From a checkpoint of a small model that answers yes/no questions on an image's attributes.
Model: 64-pixel images, encoder arch wide_resnet, encoder norm batchnorm, encoder activation relu, encoder depths [2, 4, 2], encoder widths [96, 144, 208], fusion encoder width 128, fusion encoder norm rmsnorm, fusion encoder activation silu.
Training: adamw at rate 0.0013, batches of 128.
Data: 48750 training examples, 52.3 epochs.
Rows from block 2 of the fusion encoder, named by matrix and row number. Rows with one number belong to one attention dimension. Each number is 500 + 50 x the weight over its row's rms, rounded and kept within 0 to 999. All counts start at 0. Numbers have three digits each. After the name is the row's rms in percent of the matrix's.
# q: attention query, key and value (stacked) (fusion_encoder.blocks.2.attn.qkv.weight, 384x128, the q third), inputs 0-63
# k: attention query, key and value (stacked) (fusion_encoder.blocks.2.attn.qkv.weight, 384x128, the k third), inputs 0-63
q.5 134:594528442427470550483370484390519500524455487579493527487546526402491490609448506515506509478534461477587593445430521539476489573588509497558439443444400508486436512519455566476457483507514427
q.6 083:498486474527474492537497453449553457544547476398523606540451423409427597401531581447546571521420508450471543533503548463533434455490501518574516591451514533526488490516510538467594541533489476
q.7 104:409516539457582546441425474539534468455431505530580491451492369455489429514495452582461488482503452396509553546541556475381532527471444391517462504412427563488529575491465560495520508406516479
q.8 092:498481624500540480434530474573566418533578584416511510445442480427545515384526401529490573561486491501550501581506504521500480468455493493512557491515585456503484456503506429433463543532517511
q.9 093:500519515558517516526501484467453550496465514517505550639415521396530529544441593450481478522466555395479563427419501604471416548441513487528613509555530488476530474561555444560611476535424501
q.10 110:437467480438551555487462531430407545422395530622560469537522454531512482542475505524492383440539534449440426517544473497413541474428583407461493493530435502485562511459510525529478519466523518
q.11 106:443491605493567477484563486633489467465545510457500364526497466544457506519565457569489504578540519451464480523600489448547523461399452480466501471586541563536553470476475468501499467541472531
q.12 105:533514481483490490517512490486348620460480500524431464496531543529531470556471557482438438595550553601514413484513479465567451467494584541483441490549487543453489486554454511479470461524500563
q.13 115:525457538492527456443553455552432607485557535380502541452530487527518500456529518545455501514431442570567390574548450542502437437513551489504544464567527563497455447510462538506500509505505472
q.14 101:441505524487525526408458435487507519523466533394573586511533509413400496461463574507492423524434454436508553568510472538460455451526515516547461578555567495453460518481463509509528528577441426
q.15 112:573522522526447458520552570481548458475460465586473496451528468577624499522510397496552588463504536494522543455478552471521567473511545535476470486504478443576470533527479489421465516454534524
q.16 129:461498452456494576477348507376445485488433509600478499536540562439515468617426601510491370455562483511492533429503500541491471556519552528517408450472401439420487511532468513522466524491478466
q.17 133:586501473465449422551591516490431550501531446588503419450465526620488511521544493416526533524509570539418401422433447543544568518442464495445543528524560571531564477442500466529523451536482543
q.18 107:516497493429462481531521477568482610448445465554586463427539525637492444530496470507557516464526468492486447505487495513495570492454502420493406474485494473499548543392481534565474446512509486
q.19 111:462494432466575542537503544498436523427606489549543438522429527504444481501549481520538456355494518439414447470539422482466583584398446421479447513483471498507529391388607482559553483463479493
q.20 134:546505526483502467475394445435397572482470502557516582519481562454471541578415620516497466490462461508544488496459454603506413541508574537490492531561439468476462462507532521517537482515460435
q.21 126:434514420440543596497451509492396601475562541480509521489605461463444487519486585578456365441511465508466455547594485504461480481556492449556405491418406493444456462503458606561499513472503511
q.22 107:481447418513497520532506551518469567481489512480505337545533485492497517568582526493513476522586508465465551443489482409482561523435491444466534438415459602567525591476461536563515444473494596
q.23 107:534490472513542479442495447511541485506579478517565487513399532479481517471537395476572604462481469528490400474455462573457573558451418485492556564509554528512489437460582461507546434506475473
q.24 143:363475593580519606458519484472444478527503509490498509571413565483482508495510526501476451479467477521412444459577486464465476544456519520447553521624533414439545427473550411460502529493541506
q.25 117:489523522503454456559485549523487489475418453577539406523553482573558507545494425465523511505583544495503523448463504494517528572462523468442485426480534440499547558478456513453493489508542511
q.26 115:628486465384525387523512558544458587409503495549446390417536516558517520502543467494484457425547587499460440492492482500518529487456511477419497454467440590526506483521461569571495415445532521
q.27 151:416530512558501518470594499599542401525522448545453379567463550620547506470522398480492519543507502565448491432504524497550541538496455531462451490566523438523504465402512351409505517523571496
q.28 119:365500547515557584431499509499560422507513598457546588485471498487447480419476469542462494411385441454491489559622475465496450407479452424499458610559502438486498469503547477468514541504517477
q.29 139:382498503541478513520533503509434473447387457518494502554499508587517519551485521489441498559487538509427497433570554410508490492467549511472466497495502447483571575524450497456486558498510515
q.30 123:429525518489531591532474554397501419482437508586501591569420527430520515499458501480511523393488442453516518440496535535472519499501500441547474581527428350426523505489583444459494566442556460
q.31 110:507518533496472447503492484542547394542484497413462532453599479555495489473498503531469546596482456551575589499505569494573447430635505569497456510477515486529436560501421441409419601554526471
q.32 130:511519510525501527483497513515490426584521455445419512546458553460579537459503508440505535586466461646520455439485461559582489519556493574524562517558520496449432411491505401454530493518540490
q.33 112:546504549431519408497439547433461447479468495522464552504445525398539542508502550453466486509533489490562507520477455575507439508469561553489635546602487433488520463600513443466479441503463519
q.34 116:581492465513449466551526563519523531502483499418538563461562417467479539520532494535470591477507507401495554575530538471419576448480516472510515500426567505551480606550472553477483495428498542
q.35 098:576516410538410499563543454503518613569515405522561544421503590507476488471548501442555523485408526596495427485501439528554503512559519481504445595428454537493441470469534582534519465489533419
q.36 119:485521468459453482545450528473509531485395442529507522511553514517570506565460555491453445531540522519540578448452580444533495549521618549533490469485455461467562602502461471486502518517498563
q.37 105:553491440553459590528524519498444579576605472517447492527549536450454512483564526471508482467449460577457476462508491529565546543567434491590521490376497531489409489468522541549467528488523569
q.38 096:415562533494428508467488472450610357542439453621484519526531521590520507513447468485546509479456459556526539517488560573570460534562467486504413510509460474483458486433517451407460563523573466
q.39 130:584568481486453498530510457431497494568495427583451621454492566514499485503402565478549572430424507585541480510489532546562489479624536529503447504485445437485431430473545476460515502520541421
q.40 117:355508591537548543503522558512440420439420540545468494579480475549578431510483490526469460491494528492417524471587507424522473488442529516465528500581495402459559497485535438476511577509489555
q.41 092:456482461534545494513524580574462526465631468520569429502471531563494506449594383515491492456498513503448444524520514423457636466428464425529475436485535529520491459455506513460464431451537492
q.42 113:462521476526523541503520529595465495504632510468403404528507544532506538525524492514484475562556505562461387550610472496550577476502499553445466468492513555480474470517464525483465505454567555
q.43 119:550507517458558531483460512506486539460549511537592507468453454435548512524530397508528522375495419457517480567480467600429500506389469378520532512461467523522515472430588486550524443433526452
q.44 152:627537424528447406540555474503469582536533446492470487454542582519476570428535505419590592507512530623544467490429470586581520500561517565486529515483557547529420475468520520502502453478562454
q.45 101:499531421432565572504491551485478459450543496576523406476466481495498509488448480492558457395517443522462424544504530536466554560453362465558456498557454537487469393394560466562473424480535505
q.46 124:514569481494459467554637467506576518565469438488490566404540477627512471453483451437583671512487547559542494444421562487581544439568459448552424505496492546501516578443531513551519523538525476
q.47 124:557542464563414506522524506458530380556418441580476547508512527530590518509462487455552569559481513522549591412398553501560522580585494549497496522483511447562473515519488447435491528491543473
q.48 084:525513536527457441484515469508524578475480474509606546567466477372463567483514529485509518514484570426492452543481463591448446503403504506542592484501573505466550553542569538492571460488451403
q.49 117:529525511504478530559501469427438538471387404624483487517526563590567506572410481450523514443513564595479471371421512564547479558458527503472490498539454428490571462422602442480519504529508444
q.50 105:450457499520510487460439521480467509465609569439405406551519554465426580491504529531419400550511508509409452591593445448513475455487475602482432502482522531492498480513494514498505486446500486
q.51 107:554493473455518469539431521454356601428480525518436546471586504435503481532494616496377407500486523511548498582525524557523485462540633488481460482454422496434500539615445586512455525461508534
q.52 135:603523498536453410490567448537484552546590421464491523499474612533482562398524488440524562515422505585499420517493445595564509471543537567466510556522631496476444442448567459482566472501548444
q.53 116:519530569574500472478510500510527444516499431584462475518401527524524516529527458449525534492431497620499458464436487586538478563490473475476555545582484510484497333486591436507540442489523427
q.54 089:442508578483557486419499509531458463443469528531517463540479583575550503463438491477435432481502442587526419515547470618496470474470478517436496528609503450524489323492503414411456491505472482
q.55 118:534537341518506535506447498506387651487493472473447429502620595478459524543518598472464412524511525509459450489551462503511552518529539580480497460403475584466466503504457571536474472490484516
q.56 129:459465501499519513490462500486440503441476493536414371584493545536539496592500515473431409504549566552379446444551446473489470564405529526429550516590487489456547460511503479478498482528481595
q.57 120:537488572475496478493590451570447540510494488431453546433553462610547437465516494531469525555409526538511437532557507480582490382541545521461560532556515522530533507572430504471462538545512532
q.58 115:614508556497478429533476423467481586443469488534554581489449507546614503513472507440545588472494531486559467499449493597475444483461555478488559523584517498521553481526529561496494441537442448
q.59 135:436583521519453487532594523546544445498447447511434522531524535599555498421476419456485576553462544542503533522533507474604532461563536552457529501498564408505533529515519461398460565517526505
q.60 130:471493498491529526442454461474611385570557531418522625488481454411469494440467510532499539519439375478534559529504485530434465492570467457571505509482478467485386487498544494506522525506488472
q.61 109:500512575488540519484497496518523531486501512394628626448512441458463494471480472559538517437454412388552514629543534494447519396506518412566543529469459497457510526549512597542463501411479427
q.62 119:548508394472435505516460492490389631536544439506405510475623584477495510564517630482510416512491514549524487509498501542555488493588574525496468474435468568445370530495440573517498475496499457
q.63 106:458523566525522465567504561495479515425425486556535421578459484553565471552486488519461516467550552509431444454507520476480522555359539555458558480589524486473620504525589433415496470498469575
q.64 064:548521515573465507490495440564444543603522516591594481437540530457573405466545494435557531547568465515518475482513460602500468461418486508486441561445483432452506550444399528470508587480531492
q.65 091:524447555494477506483479517572519551475571568465496538467479466430432509419442507507553560490571452453520505590502458582474504479386600459555539434490569477416435521492545534516444495406515418
q.66 083:605522519427505488511498503610525532431617579543517517485477485580444554544464425490533446449456539440482531523507525544454561491509570502500505513463541449523537547472549469469505517375517375
q.67 095:463508534467524580481497443507539502537462515475467420477539459519519343586502457514542507588518517552478508461484510474582452513508479498449478512474532542562519445483490608453441585548526567
q.68 081:431535506484498578505468478443542498547419403457419462458533534406543438515541544376438529595481491596481468369522477421562418523564503563542484484484487510467463505557512518455537571567490494
q.69 065:449528582579400487481463489545495499533520462482442433456468625537473410468465521438542527549440547582491515478518550480519487511537522511479528484496471581455470538506510507407502554465530396
q.70 092:475526449492540477560464448374466563550456392512547540542568516438538456467529509456435525519441536437611474425523474474493462518534438521506554515549446528499572464523393505529617492570485601
q.71 062:411478540426483518512532509605490615585502475521597404436514555433556461550501411490518537442453476520552562483468482521599473525452596465574509467501582558451486458497467529545435587414567547
q.72 071:584459414522546547547486546503456562462475553442518515533538426432645517525569469475527494523647456473624534528541555548549455515439544436491481500551528527463515519485589521594499458485503531
q.73 119:499424539532542453516490545498486531515535488524515550490476517417481504496505526489477504444450533494511520452466460523478478487486442518520558533597500515470519471546459535499550458477474591
q.74 082:501442563504537445491498486513512572502523533516521514521478499478568510495496474498578493404592500498555427616548480631456420505447574407551587463527513459432464531568492512502517508396513409
q.75 081:549488492425435460409480395522437498429500491478568595451529517510482537447503578514488500449570470453573575489431476538479465515522489527547518521528490526535503549524477500466558447512390467
q.76 066:480469525466480498532468583449541580546592521500551528522502412504597597515474491556528487509572459438574552452495543543388516474392507478534545505503529516515496543520498506618504442505463465
q.77 089:478500568439471401428523529559504540446514600507516433438440493521394597473497482576593506434557448471437503529479550456437585507460450512546481502569551517486453556458565478490406446381468431
q.78 090:450491544552550523571539529549515461499482474644491417514519553581409526440502460501598523390489564493508536513568531485461500486446441493491443495513516518577502456411472501445458529485450457
q.79 068:564529487488485519448505542544521445440539503446553427551481525466421541539488432495480485564464513538375524446559429384520606471558479596494491488522478533541500503408523457514441523415575484
q.80 063:451532531534590562480560535602522468495463522523445600455480560605549374451515444480493445493483555613516463537501502517557488486514541457491497574483561476477466407444503425536538516486556550
q.81 086:459400568502449477500521489549442573533552514508525489500476501445486449393507557525589576476605451452535562482458498517441481500429455504536454479515533540455433642518520572533513495493477467
q.82 087:540572492506462531503504503483530452402477471398549546493489544505574502545545456468388532618473558509487411488523506439508496477573556553516539487491501424493561470531497483500490449516531501
q.83 071:460503479512506509549460501483517471452459539464531519546452470479563544509502538477470464603510470601478435531454528557568450539517557494500540470430490507428510476620481522587554462502513529
q.84 062:482532437461406419460492485508522486456476505517513557565548513518477522494549483546486468512528528480538524505529539436443575518602446524588445564573422437525538527474533395439410505532568438
q.85 076:450509468525599492520457547569533508481562493521464497540459491437539519532442517472423493598415600451480449457552474400527496515595506464447541454573463501535528465444469442533511452577557637
q.86 056:468492418452470427473457554459441470448413528414523569610443373593464548409553542406506469613511441550516507570519496453512538498529501509529503467550518490442489486562512440499475516471517501
q.87 064:567418502457548426541531567582536532406560608499536482490516626574437554494506507539488522453500565515421496513559555422500591408444507538424486437485537485570476495466543492492562479512515389
q.88 063:472511468597572520508566538537522509589464472571480521476461553474498494494516433498412614484570504546451422548534416519543540495523538564510463513467460459553515424497498470524505540504581488
q.89 088:534578420464451491449489533504514415500438528435453480441482532602467553576472449530543513617487482486505513529465444483524534468481599516542483480409505456522476461473449490478471441570493500
q.90 091:516489524509396485434521514526520409407520517436490507470456499510447548458475528395473471493394546442430441546506532429477518486511573538490461479535509442442431542488590467452427574401489459
q.91 057:500520471522648510471525580474557413510518484438475481569467570589460566533421515469476468520549570555458493494464517496506548565499571470478489533464482447498577474579530324397525468465475485
q.92 065:593502495507507488394402476568449452509444509442515499495603406433457510545527507496479494577481469404509544489360495511503481389513493533526460439459472474545482554422540548481484445456470519
q.93 062:502529533445495517533413557533462538588425525538505469511466585439542404605432505538526590571468499520494513515432516479526492580520529524570507524514443551519594476561480544521473401489495513
q.94 082:540535504484454528486499493517537404473482481452508516455446552644496463551468443487490487580463513537414461523536517478514543456526572512506472442438449421500439451477576445457457501429577424
q.95 065:527452477419430491416448470548519528408502567498503470516429506496449480519416455515523485590536379414592535526476485568490417457420533521497546486458501533484452582527431484517475395467472488
q.96 095:485391576523494475503470480516487585548502549540532473514499430428522409468474498516623539430609395573537511530476502586523403482383503409550487530513561563538450497548475564530420577456486448
q.97 066:479547527454569486536515507524490560491546616575565487511522424391527480494565507518567509439510436436514550458457519533482524638450563383531572468509540560526513593529491564549458422366439481
q.98 095:522442527526444519470487462504433610497536499534550525472504515441457468422482546485515494449537502469507549544461522548478467480509452506560490551590515580444458547505543554455497589462493543
q.99 055:458496382571454494551522500475663522468502545448520446557493527549572577561417494500529571511549418509493482444477620515431475435455439604502473509488527505435532560485527553547439457424396463
q.100 082:488593452514560505549588520423495457417474473562473460515572511593539506503491490513466507482391551459500503531526560434524585425518440554488452495471468453546534390451471403454506476532500477
q.101 064:550547399495539405497392504481464484550459462576520497604614440443542625508520434527473572579508458504580568439527456451415541459491421552505461448478482545504523486482482534544500464574423537
k.5 127:535535511494503506479506533482503475532540535425397491468467520602400517509565467434401473566488476550493458579637447437530548444557496603478484577456514516435416472558408499467499459517546495
k.6 083:487461597526526483438438546490577431462492524409495599507461487465516618465415477530508561462502431478566547517532504490497454489483499528483479582579565423432501526474565537377469527523494463
k.7 100:409502467582534477485558432529529445489600589438586559524578463437455508533434465558445495531517497465525543442473577413521488457540445487531487433528510442592526488455421479519504500575450542
k.8 096:446526455507489495604475523462525503484469492516546607473522563378440413399501501490507512423394429410506486579464487498454489508537451451517514554444477476487548538467577507588480491490483437
k.9 093:414515604482472450505403427420412519441432512474449486514384552486489504439464519429414523581435489541477474449489479503433410475414595588450534536585550444451554500529570486416494515485499509
k.10 112:407456475506549505444531455538451493482504576440532506518526465462527484589483598603458484626577535562446482381486507507528478534475421497541485430506460528570522477465455426526479528584461586
k.11 109:511511363485527491478500515526460455438483474576589455567542445431492439565480455563546489442550528456441537411407504518435537543462467422503446442448472479549557584415493574588543444514483537
k.12 105:585488446461485577503503542415409556534444489549405469564540489546617458611499592520498524510535494548525475426492505491518497549453527459485464486493435519459518492541422512532476512425569577
k.13 116:572505514445555590558494468398566524503415444525477518520445480539528395540453460467505523445492533553593502456486533479515477560541451370521407500411435475543521520478516474566497490550476474
k.14 104:416465580450557582401452533482539412535485624547542534501455425445484520468460514524469476495466432499538578573546583515509477484478505492569430585499409369471473495515468476475452617465480482
k.15 115:565507342505457456559565491506449497537537420431498495464573541476494542458604529490507527494553513528444478460494499556569565433527483499448588457443562596484492525513472536523543488459553553
k.16 132:460509560495483495440442530476456465538501603453420466526501501511514501508503545517423422610489439555473539522600479462524449520466569599556461511502484474437476470558430474434436546482533540
k.17 133:609507498514497510554577534495465596437445462559487389554467492569573508547549477478560541489551505548467424443467427549510478565481523483438574472513574583536538477449537438513521411498509499
k.18 108:506513431500547567462628479593477500551595549466498425490546482528540541470556445595603526497591461526449475441485510500578540484475400380454522462553522544552493513448470437561489498528533527
k.19 114:450519579510465429427491417566506481516477552497523405546473436540475504528461486515569492523489500535478495444449474544472463544472491487509433490571523510571475502366516413433522429583447491
k.20 133:473465596435531528501472501433526492523451529481414499543374515500540436459518503418427529585481464550500515544551467488500413517487566538538529599512472491462467483555482453449439502541478515
k.21 128:479495587424522579364417524488527449556475583518477472438502447541516468567421498515503432546563504540579528541503521462559524512525538500525378421480395465491472461498394467479446524531504485
k.22 112:490544446525478544545549599516475484467538449561481410542593473567530555618499501608442450504572571473399524455499478511510586498474412522428502468493498508544511453434411498489534467488501570
k.23 111:519524643514479485565576460555558540457495449515546537479455496510466501481490445424547590503453540427443435491463467517473461494491450488481499571567566530578541532430601415472576424572419436
k.24 140:466482567444469467463378447505456507471479559512556577544441514434500461502426620521439462464509510513484569480421513577437422552383538480575491525519425492467555484519533429495532540479447523
k.25 127:538529387487555509514574500578423494547580455502515473533612534482515561505595561561485484461504499519365516471497476505557579489455473511460566492515552573479514500526424517543525513479568529
k.26 113:545560490532462532534590526481515469551471471541428428508519477550508494590597462482568471586546485591500450406471491424579561556577450504441511472521511537592498528520411520519531397591529522
k.27 147:571470459418468403477495447560379608467583514555566414483542528466489560491532576524587459419534487497439500498408437588464592521404495421485508471472475567499551491477577575576506460416484483
k.28 126:413449574504539509429405450567593428500479582457530581506459500465511522441360536549523502490461457481577568552485555532470447493490518424622408493491469485506458555463544524485470556540428474
k.29 138:449436407522454492443481470506460519493538535475558525554549456422555534542480620609440475464563496518468518464434548518526507516399529454546519463514494508462525524546462512511490581473543602
k.30 121:414489603455499430442431404529522543552524557407492541481422555462451428411442542505424569547473465517495553536471499564537409425458563533526531536526552544498449523558537426485482495509470498
k.31 116:539467419451493575513480532490499474540537494458532590425544542426521505446571474512535494409499468468497475621558573458527544427538529431529469480412492494437481486533484649560514555377562480
k.32 129:590501563441470433604413517381515668436396473527506508457426538543493452535491544376506523478412531499534486568478456500465459508484568518507514520499472514497468473561575483538509488429462446
k.33 116:532551528549487486618438495417503568528385449437487537563466488466436400495496522342381540578428526448497493456466422432490429491524578557531570597473562498507489468572526478488519426522503525
k.34 117:496535415545471488527546488530550391573544431518496500506570491524479527474548467520528517508511502488487538481537531475554538448579445569428489530482576460498488521488380504491525493476511532
k.35 099:593529608477455481465532509552556485529471496508461531495450532626532491428506375533587550504616472586597452545557509590593463542513547510495517491532538513511462489515561445413409494488550429
k.36 119:462511408554453550493545531480422541546562467460460523527537556499511511561547567573443462517510497494418512509554483496537561442460534555458586499488524522434508472568439547479537579439581585
k.37 102:594508626448493441468486527523522519525481485610434435473514557632482476540488401470540492503530528528586468589569465503581466525543542611486437466492452490514513486497497442468481511509527412
k.38 088:609484449453504431450506461544453619518662518485571518424518527466488603400536503525535507481549475466465496543492478506529512466464540474519501536476578616479440525564492571508461515466548493
k.39 133:554469559438470453458493470492525559580468531446418503465421499516545476376485442451542604519530466561606465594570470517570443497533586519525474566471545524468423485557522528459420507470504458
k.40 118:460428442482506502459432436554406533497493568464514541486546503378489535513433641562478470499512515491473517452407530554438451545403512454535538481510478500440512468501527521535525537487475568
k.41 090:527535470497478456469533410592557478476497548543531400522534520499463506508464516548591460447491448515441533455353502491466515526521424457509465446514496580641591479385483453527510409585518481
k.42 112:537545431413467492459448552482455508482448491618474436475582507551555524631434545475552472441581580593506518454460553562483542555491508457530406432443414489564534489418477535560435453484525490
k.43 114:487537549490538447551544398522594532508477484475514443517464527528383496460485477481498560501467534508453488448469497473580450505554438530465481517538504490643523502433521426541542447610415478
k.44 145:597508508474444479526547550444552533559452374580433424472450555587556498470584427393557568487513527575512480531530456560548514509493528530412534525496541529529495485543542514457495509446578465
k.45 109:541489611436527402472488441554516498501510549506512396472500506508407466509461483512537454548481488502515509540486441504466503549502450504489457472562473543573486486424488457551463412556423461
k.46 118:584454450517472493516622508559507526472537462466536494443470528528545566446543389539567634409548479528542443511561485536579529422503497437440505510524588573484439522448589521516500455485549502
k.47 127:559453446510487468526492528524459573475588462455492493452485541468482548429582500447538499487510475465491475521566467535567520459426559570473567530450590586438449498564499554463476552413582488
k.48 083:389537574594497506504514527444528467538419513461540574586430468433533591475532510449411592559455455489473483435521497533469478470493484569494556584569589391539551505552563464436527531557538462
k.49 116:533509507463475443548560442513394602510532519454454424552424521509526463473588519450506566595501461544439412480491409550520469538428543519500617575501574630443481483525547447495456518516505509
k.50 113:452531518538488530466417565443500381573456524601505505495498408467515536545385526495510417531485460548548547500423540472413491554493544528537461454518382413467453511463498511460433514508501505
k.51 107:513510474433491613475445559428497495549441480490396498510527477538557387550496530469428452603515495591586522503512530437568486561512548549532454482491443470459449477565384478516465527489581558
k.52 132:602521553465468449506471489474575530538443436559499481445408533486549495463511429409595613421492457544607477503474471553496474546438559489512505553479509520493496537514583477426465500447556412
k.53 122:580519567470474398593504476451493598449474462495525483581460543458436461468551501393515575524460536533475462462446403528477435528449477491525537524550556601548501476524619462470509413532422454
k.54 089:537506576455509487537415398467434604441440528452501508569474435440478456480483569413454518546449524489475467455445460514471392561501500432533486560467454533482518524497529554550536421474387462
k.55 123:486543533472476513439492566503470426512495479625376405528532494572592554610462465530543436551568488559525529513537489481556519592485498513514461453473393437482480471534443494466473495518568512
k.56 130:443526507482508515536436510471416568485461491560482447593494503494507488676502613508464433560490523537441491371407472557424461587406520517505544475480471537466543502476459479543523492519457601
k.57 121:576482379487505550545529486445515596503485459511552583518487493453598415521490488489509545483511501518582453463482525505548501526520515388542473469401496503486476552532506560568523508508518527
k.58 116:553462498487517504558577463478505520487450443418495603544423504488456428414579483369471610560484485532460443443498422545542433525524462496450593576516567545514505498544534512489548463528495544
k.59 134:543478384509502465477523441537447523525545476457514549453562515390539533455565575583550518421522489518514488472461521593537528501443567460516573445451524533431477518529504576526475556411580504
k.60 126:467476597488524486454442533501617481476472533483539548424449467471427487395460446501493501460429518459581549635571550454441444464574533490559461566487495448478467487445560530493477517505428408
k.61 110:439481520519541555433545487526656361546530546480545624431501527487483462448427452551492529521538466504579503494510576481539455471549399486519432475489509446530473511499513456488470524516492427
k.62 124:580506488437477537435506584422533463540450486609380425514520492641561494526480425469503509516515511567584518578601493490559476559508538536495461498458465475458462477578442465448400499486622511
k.63 111:496552407566464484564543411489425535518489489457473464567510534458496465533536574461475527574492558458381492364375430508453426469432517531460597518534577582526548470530506457518595471520470564
k.64 057:522511399515557385526557568457514399521524460515471542479454458540484527372480531512567580504560567526521455457539587482527548499567491498502559523443439472554561451470462529608553519560516609
k.65 091:500554437466404500464515376497568468505559519434472522497359643541513468423502514430501562453553467663518494519477500491495505529509554475502496545453477468515413485468591392522520530437496544
k.66 087:532541478534467618530581451443526518504472535416484510576447506507526510413569559438456472469536428506483476477498453489536493552438495478490499476400564483490398572522581496485485595458490432
k.67 100:570456494522502388571470598442488539392518451523493521472557467483523519495505441531470543546521506436536581501465513475485470511515505478555574461478463449490515481472454468588544419560513534
k.68 092:548516479514584446490482521493492485501518475620520562454546472598533489598498507563481467586522570437503561524479507466481483453515416484495534475490469459522562440525387460545557388635499453
k.69 068:539524412482543594508456559535484499482562443519577531488538386507432500429480431463484428523511504529438433452416521576545509511544366451517430492479466497521511528478461488531595533577555512
k.70 095:547522576502503460547445474543453537456403550557484496470544500573493463549434549555538402481483616524532468560437510516497467408474547539408495486530457477528564475575413473483521441532460471
k.71 065:558476515533525436601524514567485491439485422499557539464436483551505539541528504416439603555476499537513561468514598485444497500517525429530539523449470407448551499511514410537504582556516526
k.72 070:475502468477475451527570438466388589512425461471505428487497442580489474518495469495546604526367549458467502531555535495399514409459555499556522548525596516516556474503508470375457516487518569
k.73 122:452568565469441449369501410589509490542480573552441471473523508542489499495386527552592469496521511592517473544526492544462470548458602487465412434539505488556437489521551447394420533475500438
k.74 077:512551523518464489408534364506549413474513512444402584387425609603450576442458448463520501456453478549523518531540484501487544530498493422498481552514506445479497438434531412489551501427563432
k.75 076:459538514564496557351488376506501469538413431484508493582575539472505470514437516549517444494436474503521502528403541505449463532530482525469477474501497419584473462516481473432547502503486542
k.76 067:506506426494463487510489429468431490453514452437450589528473476459557454460455591459503574492378446522532454569602481512373489423454555504482500509531551500439480477471590506544485499428508498
k.77 091:476477461529499558444509450524557515506539492458479542518436560453511474450548475517544454501491376550514482529503443528461491586461515467563505486446536449457443540476599470480482568479593497
k.78 092:506511522447521494520565500566516571482539565470618413575458402521505519452525480508566509531567503487512468580493518499521451608462505463517527412475473571468464573524560518496401616450503487
k.79 067:507504489546568592608483586509422568601479535515453541509531512409557510516680533486442480517538441439490467432581471448596487500515490474511469464526532532534407558520549530412571558426480528
k.80 067:523422490487484482542492530488514513469514500448443488473491360451475542487441436398505500543559530594436559576552515481557483539497439414539525532435480482520552573477511556478475431510563500
k.81 079:507552514515517489410542339475515488503470464499513636460428597553478417420419532480521471516545480516474510549501510617433528559468616476516485506407494483455448422440543484480512565459519568
k.82 071:525514498528542495530520515482521515493443453507434445495541545523494482522533496446477453487437541403527513446601372432528494489553509535405502435520534472527527478575488460475486396538475566
k.83 076:500450498556505496432514516413423419531539371558428528432464515498482481518541443464504549440399510436484547496573501460407567408519425519451557610528521450527586470495444436501503419509556579
k.84 058:504461531495490554536514476461553565522483539530513467533517429443484440543486544515426472460549482469538457584459437437486444503528498557597493427510506579475381541523449546574542599494521500
k.85 066:558512581575470445544533599479444578545530390516497427549479485475570497474603487500472515511422512485486518532576466471473480508406549500460487545494592441463552582451493431456410457536480506
k.86 058:476560498545510536446561538578511505596489503465496493402480541419459494587447571479502467425453405544556479541568493490456402378488405549383525518565460477535556495496477487503510525506474547
k.87 071:420508511487452554507492492531496567429502517486511504495421499406454498423526449487499499530546436508482444515501396462449458495480573422548485463501537551466448541550568517423456575469497530
k.88 066:492460460448496458581504531450489457455537579442500424515467302464488580550593514448533540490488540467464444440607524493555499509536482433501529550497575560545547478467436521543495498547506553
k.89 084:491466450562573553552590554455480524497490443480506469538521441406496476535534513485437565530484459471489486352502444424545512497559376451482570501487549464479535547489453568516485405521468575
k.90 086:466568400450525617520500487496540444552576450466522477495465605509501518457573482497504463475508407526457511471526459533606523566545422567486435492546514515549432466488466458503565514474500468
k.91 057:430440500506471547450482507514493550481472571447496431486583486381420523430530545475519410449517524557458379534534482530544503446518487498484515583545494594544566550493418513477572489480456463
k.92 061:428491480417461467571385402456508484513542428484490537542501535444517432537495525477496533571510549526507625449367490467548427515514497429477497458527546440516392493479545470476557401523472464
k.93 064:520476529500455473429446534521414470444553401515480532469533480464503450546473450505446438522374532547551623444463539524432422497421465417430448487488499374527542528539479492577627458564492436
k.94 075:517441374541548586574532648444492509531449514437472413506446451504460519454610431429449523515527489439471423468553452524606529517603424507531493495406511461501568516409450538564594478508470538
k.95 066:452561522509491591534467436450436523535469474377410497490473623468501432459470514495522588545422440570576491507417489468477494482546526454482553510550522456546466472467519501413531495422571584
k.96 082:495536501488461419365497442490519486482555478521506600437446438506505493487394488488490511495473469512545489542482554536381491496443541432536515572442407405483471442385564409478533477517509451
k.97 068:548504542466475483504486459514450517438522379563555560550502583470647474452550421459459544494527438513495477489530565544533454518439572488573477567491431441377564491492575437520488606494527453
k.98 092:473581518453433537474524359557489459517557484554480572433522583538456485508450566538530420411523514602475570497434511579499483532517481477511383485483450461554456470540533506469496548538513443
k.99 052:536479508521502538464500489551484570548507601509432510543499534451516509443533564494518594478566464427419507472433410455474446564496441505420455475442553532446463520537565487521502552518586522
k.100 083:518456521507525522598522545558519583531446608459570403556442431503480508562547480492491477490555551433478451535543498525541522502520508544490554468560507582432478615576447572467378594447421519
k.101 061:516462544516492545492545449510461605436473534443551458597471511411550418515454576462504506467468518465485514453468636520498489475484600495473452421513557519513506500481497475342395598475526473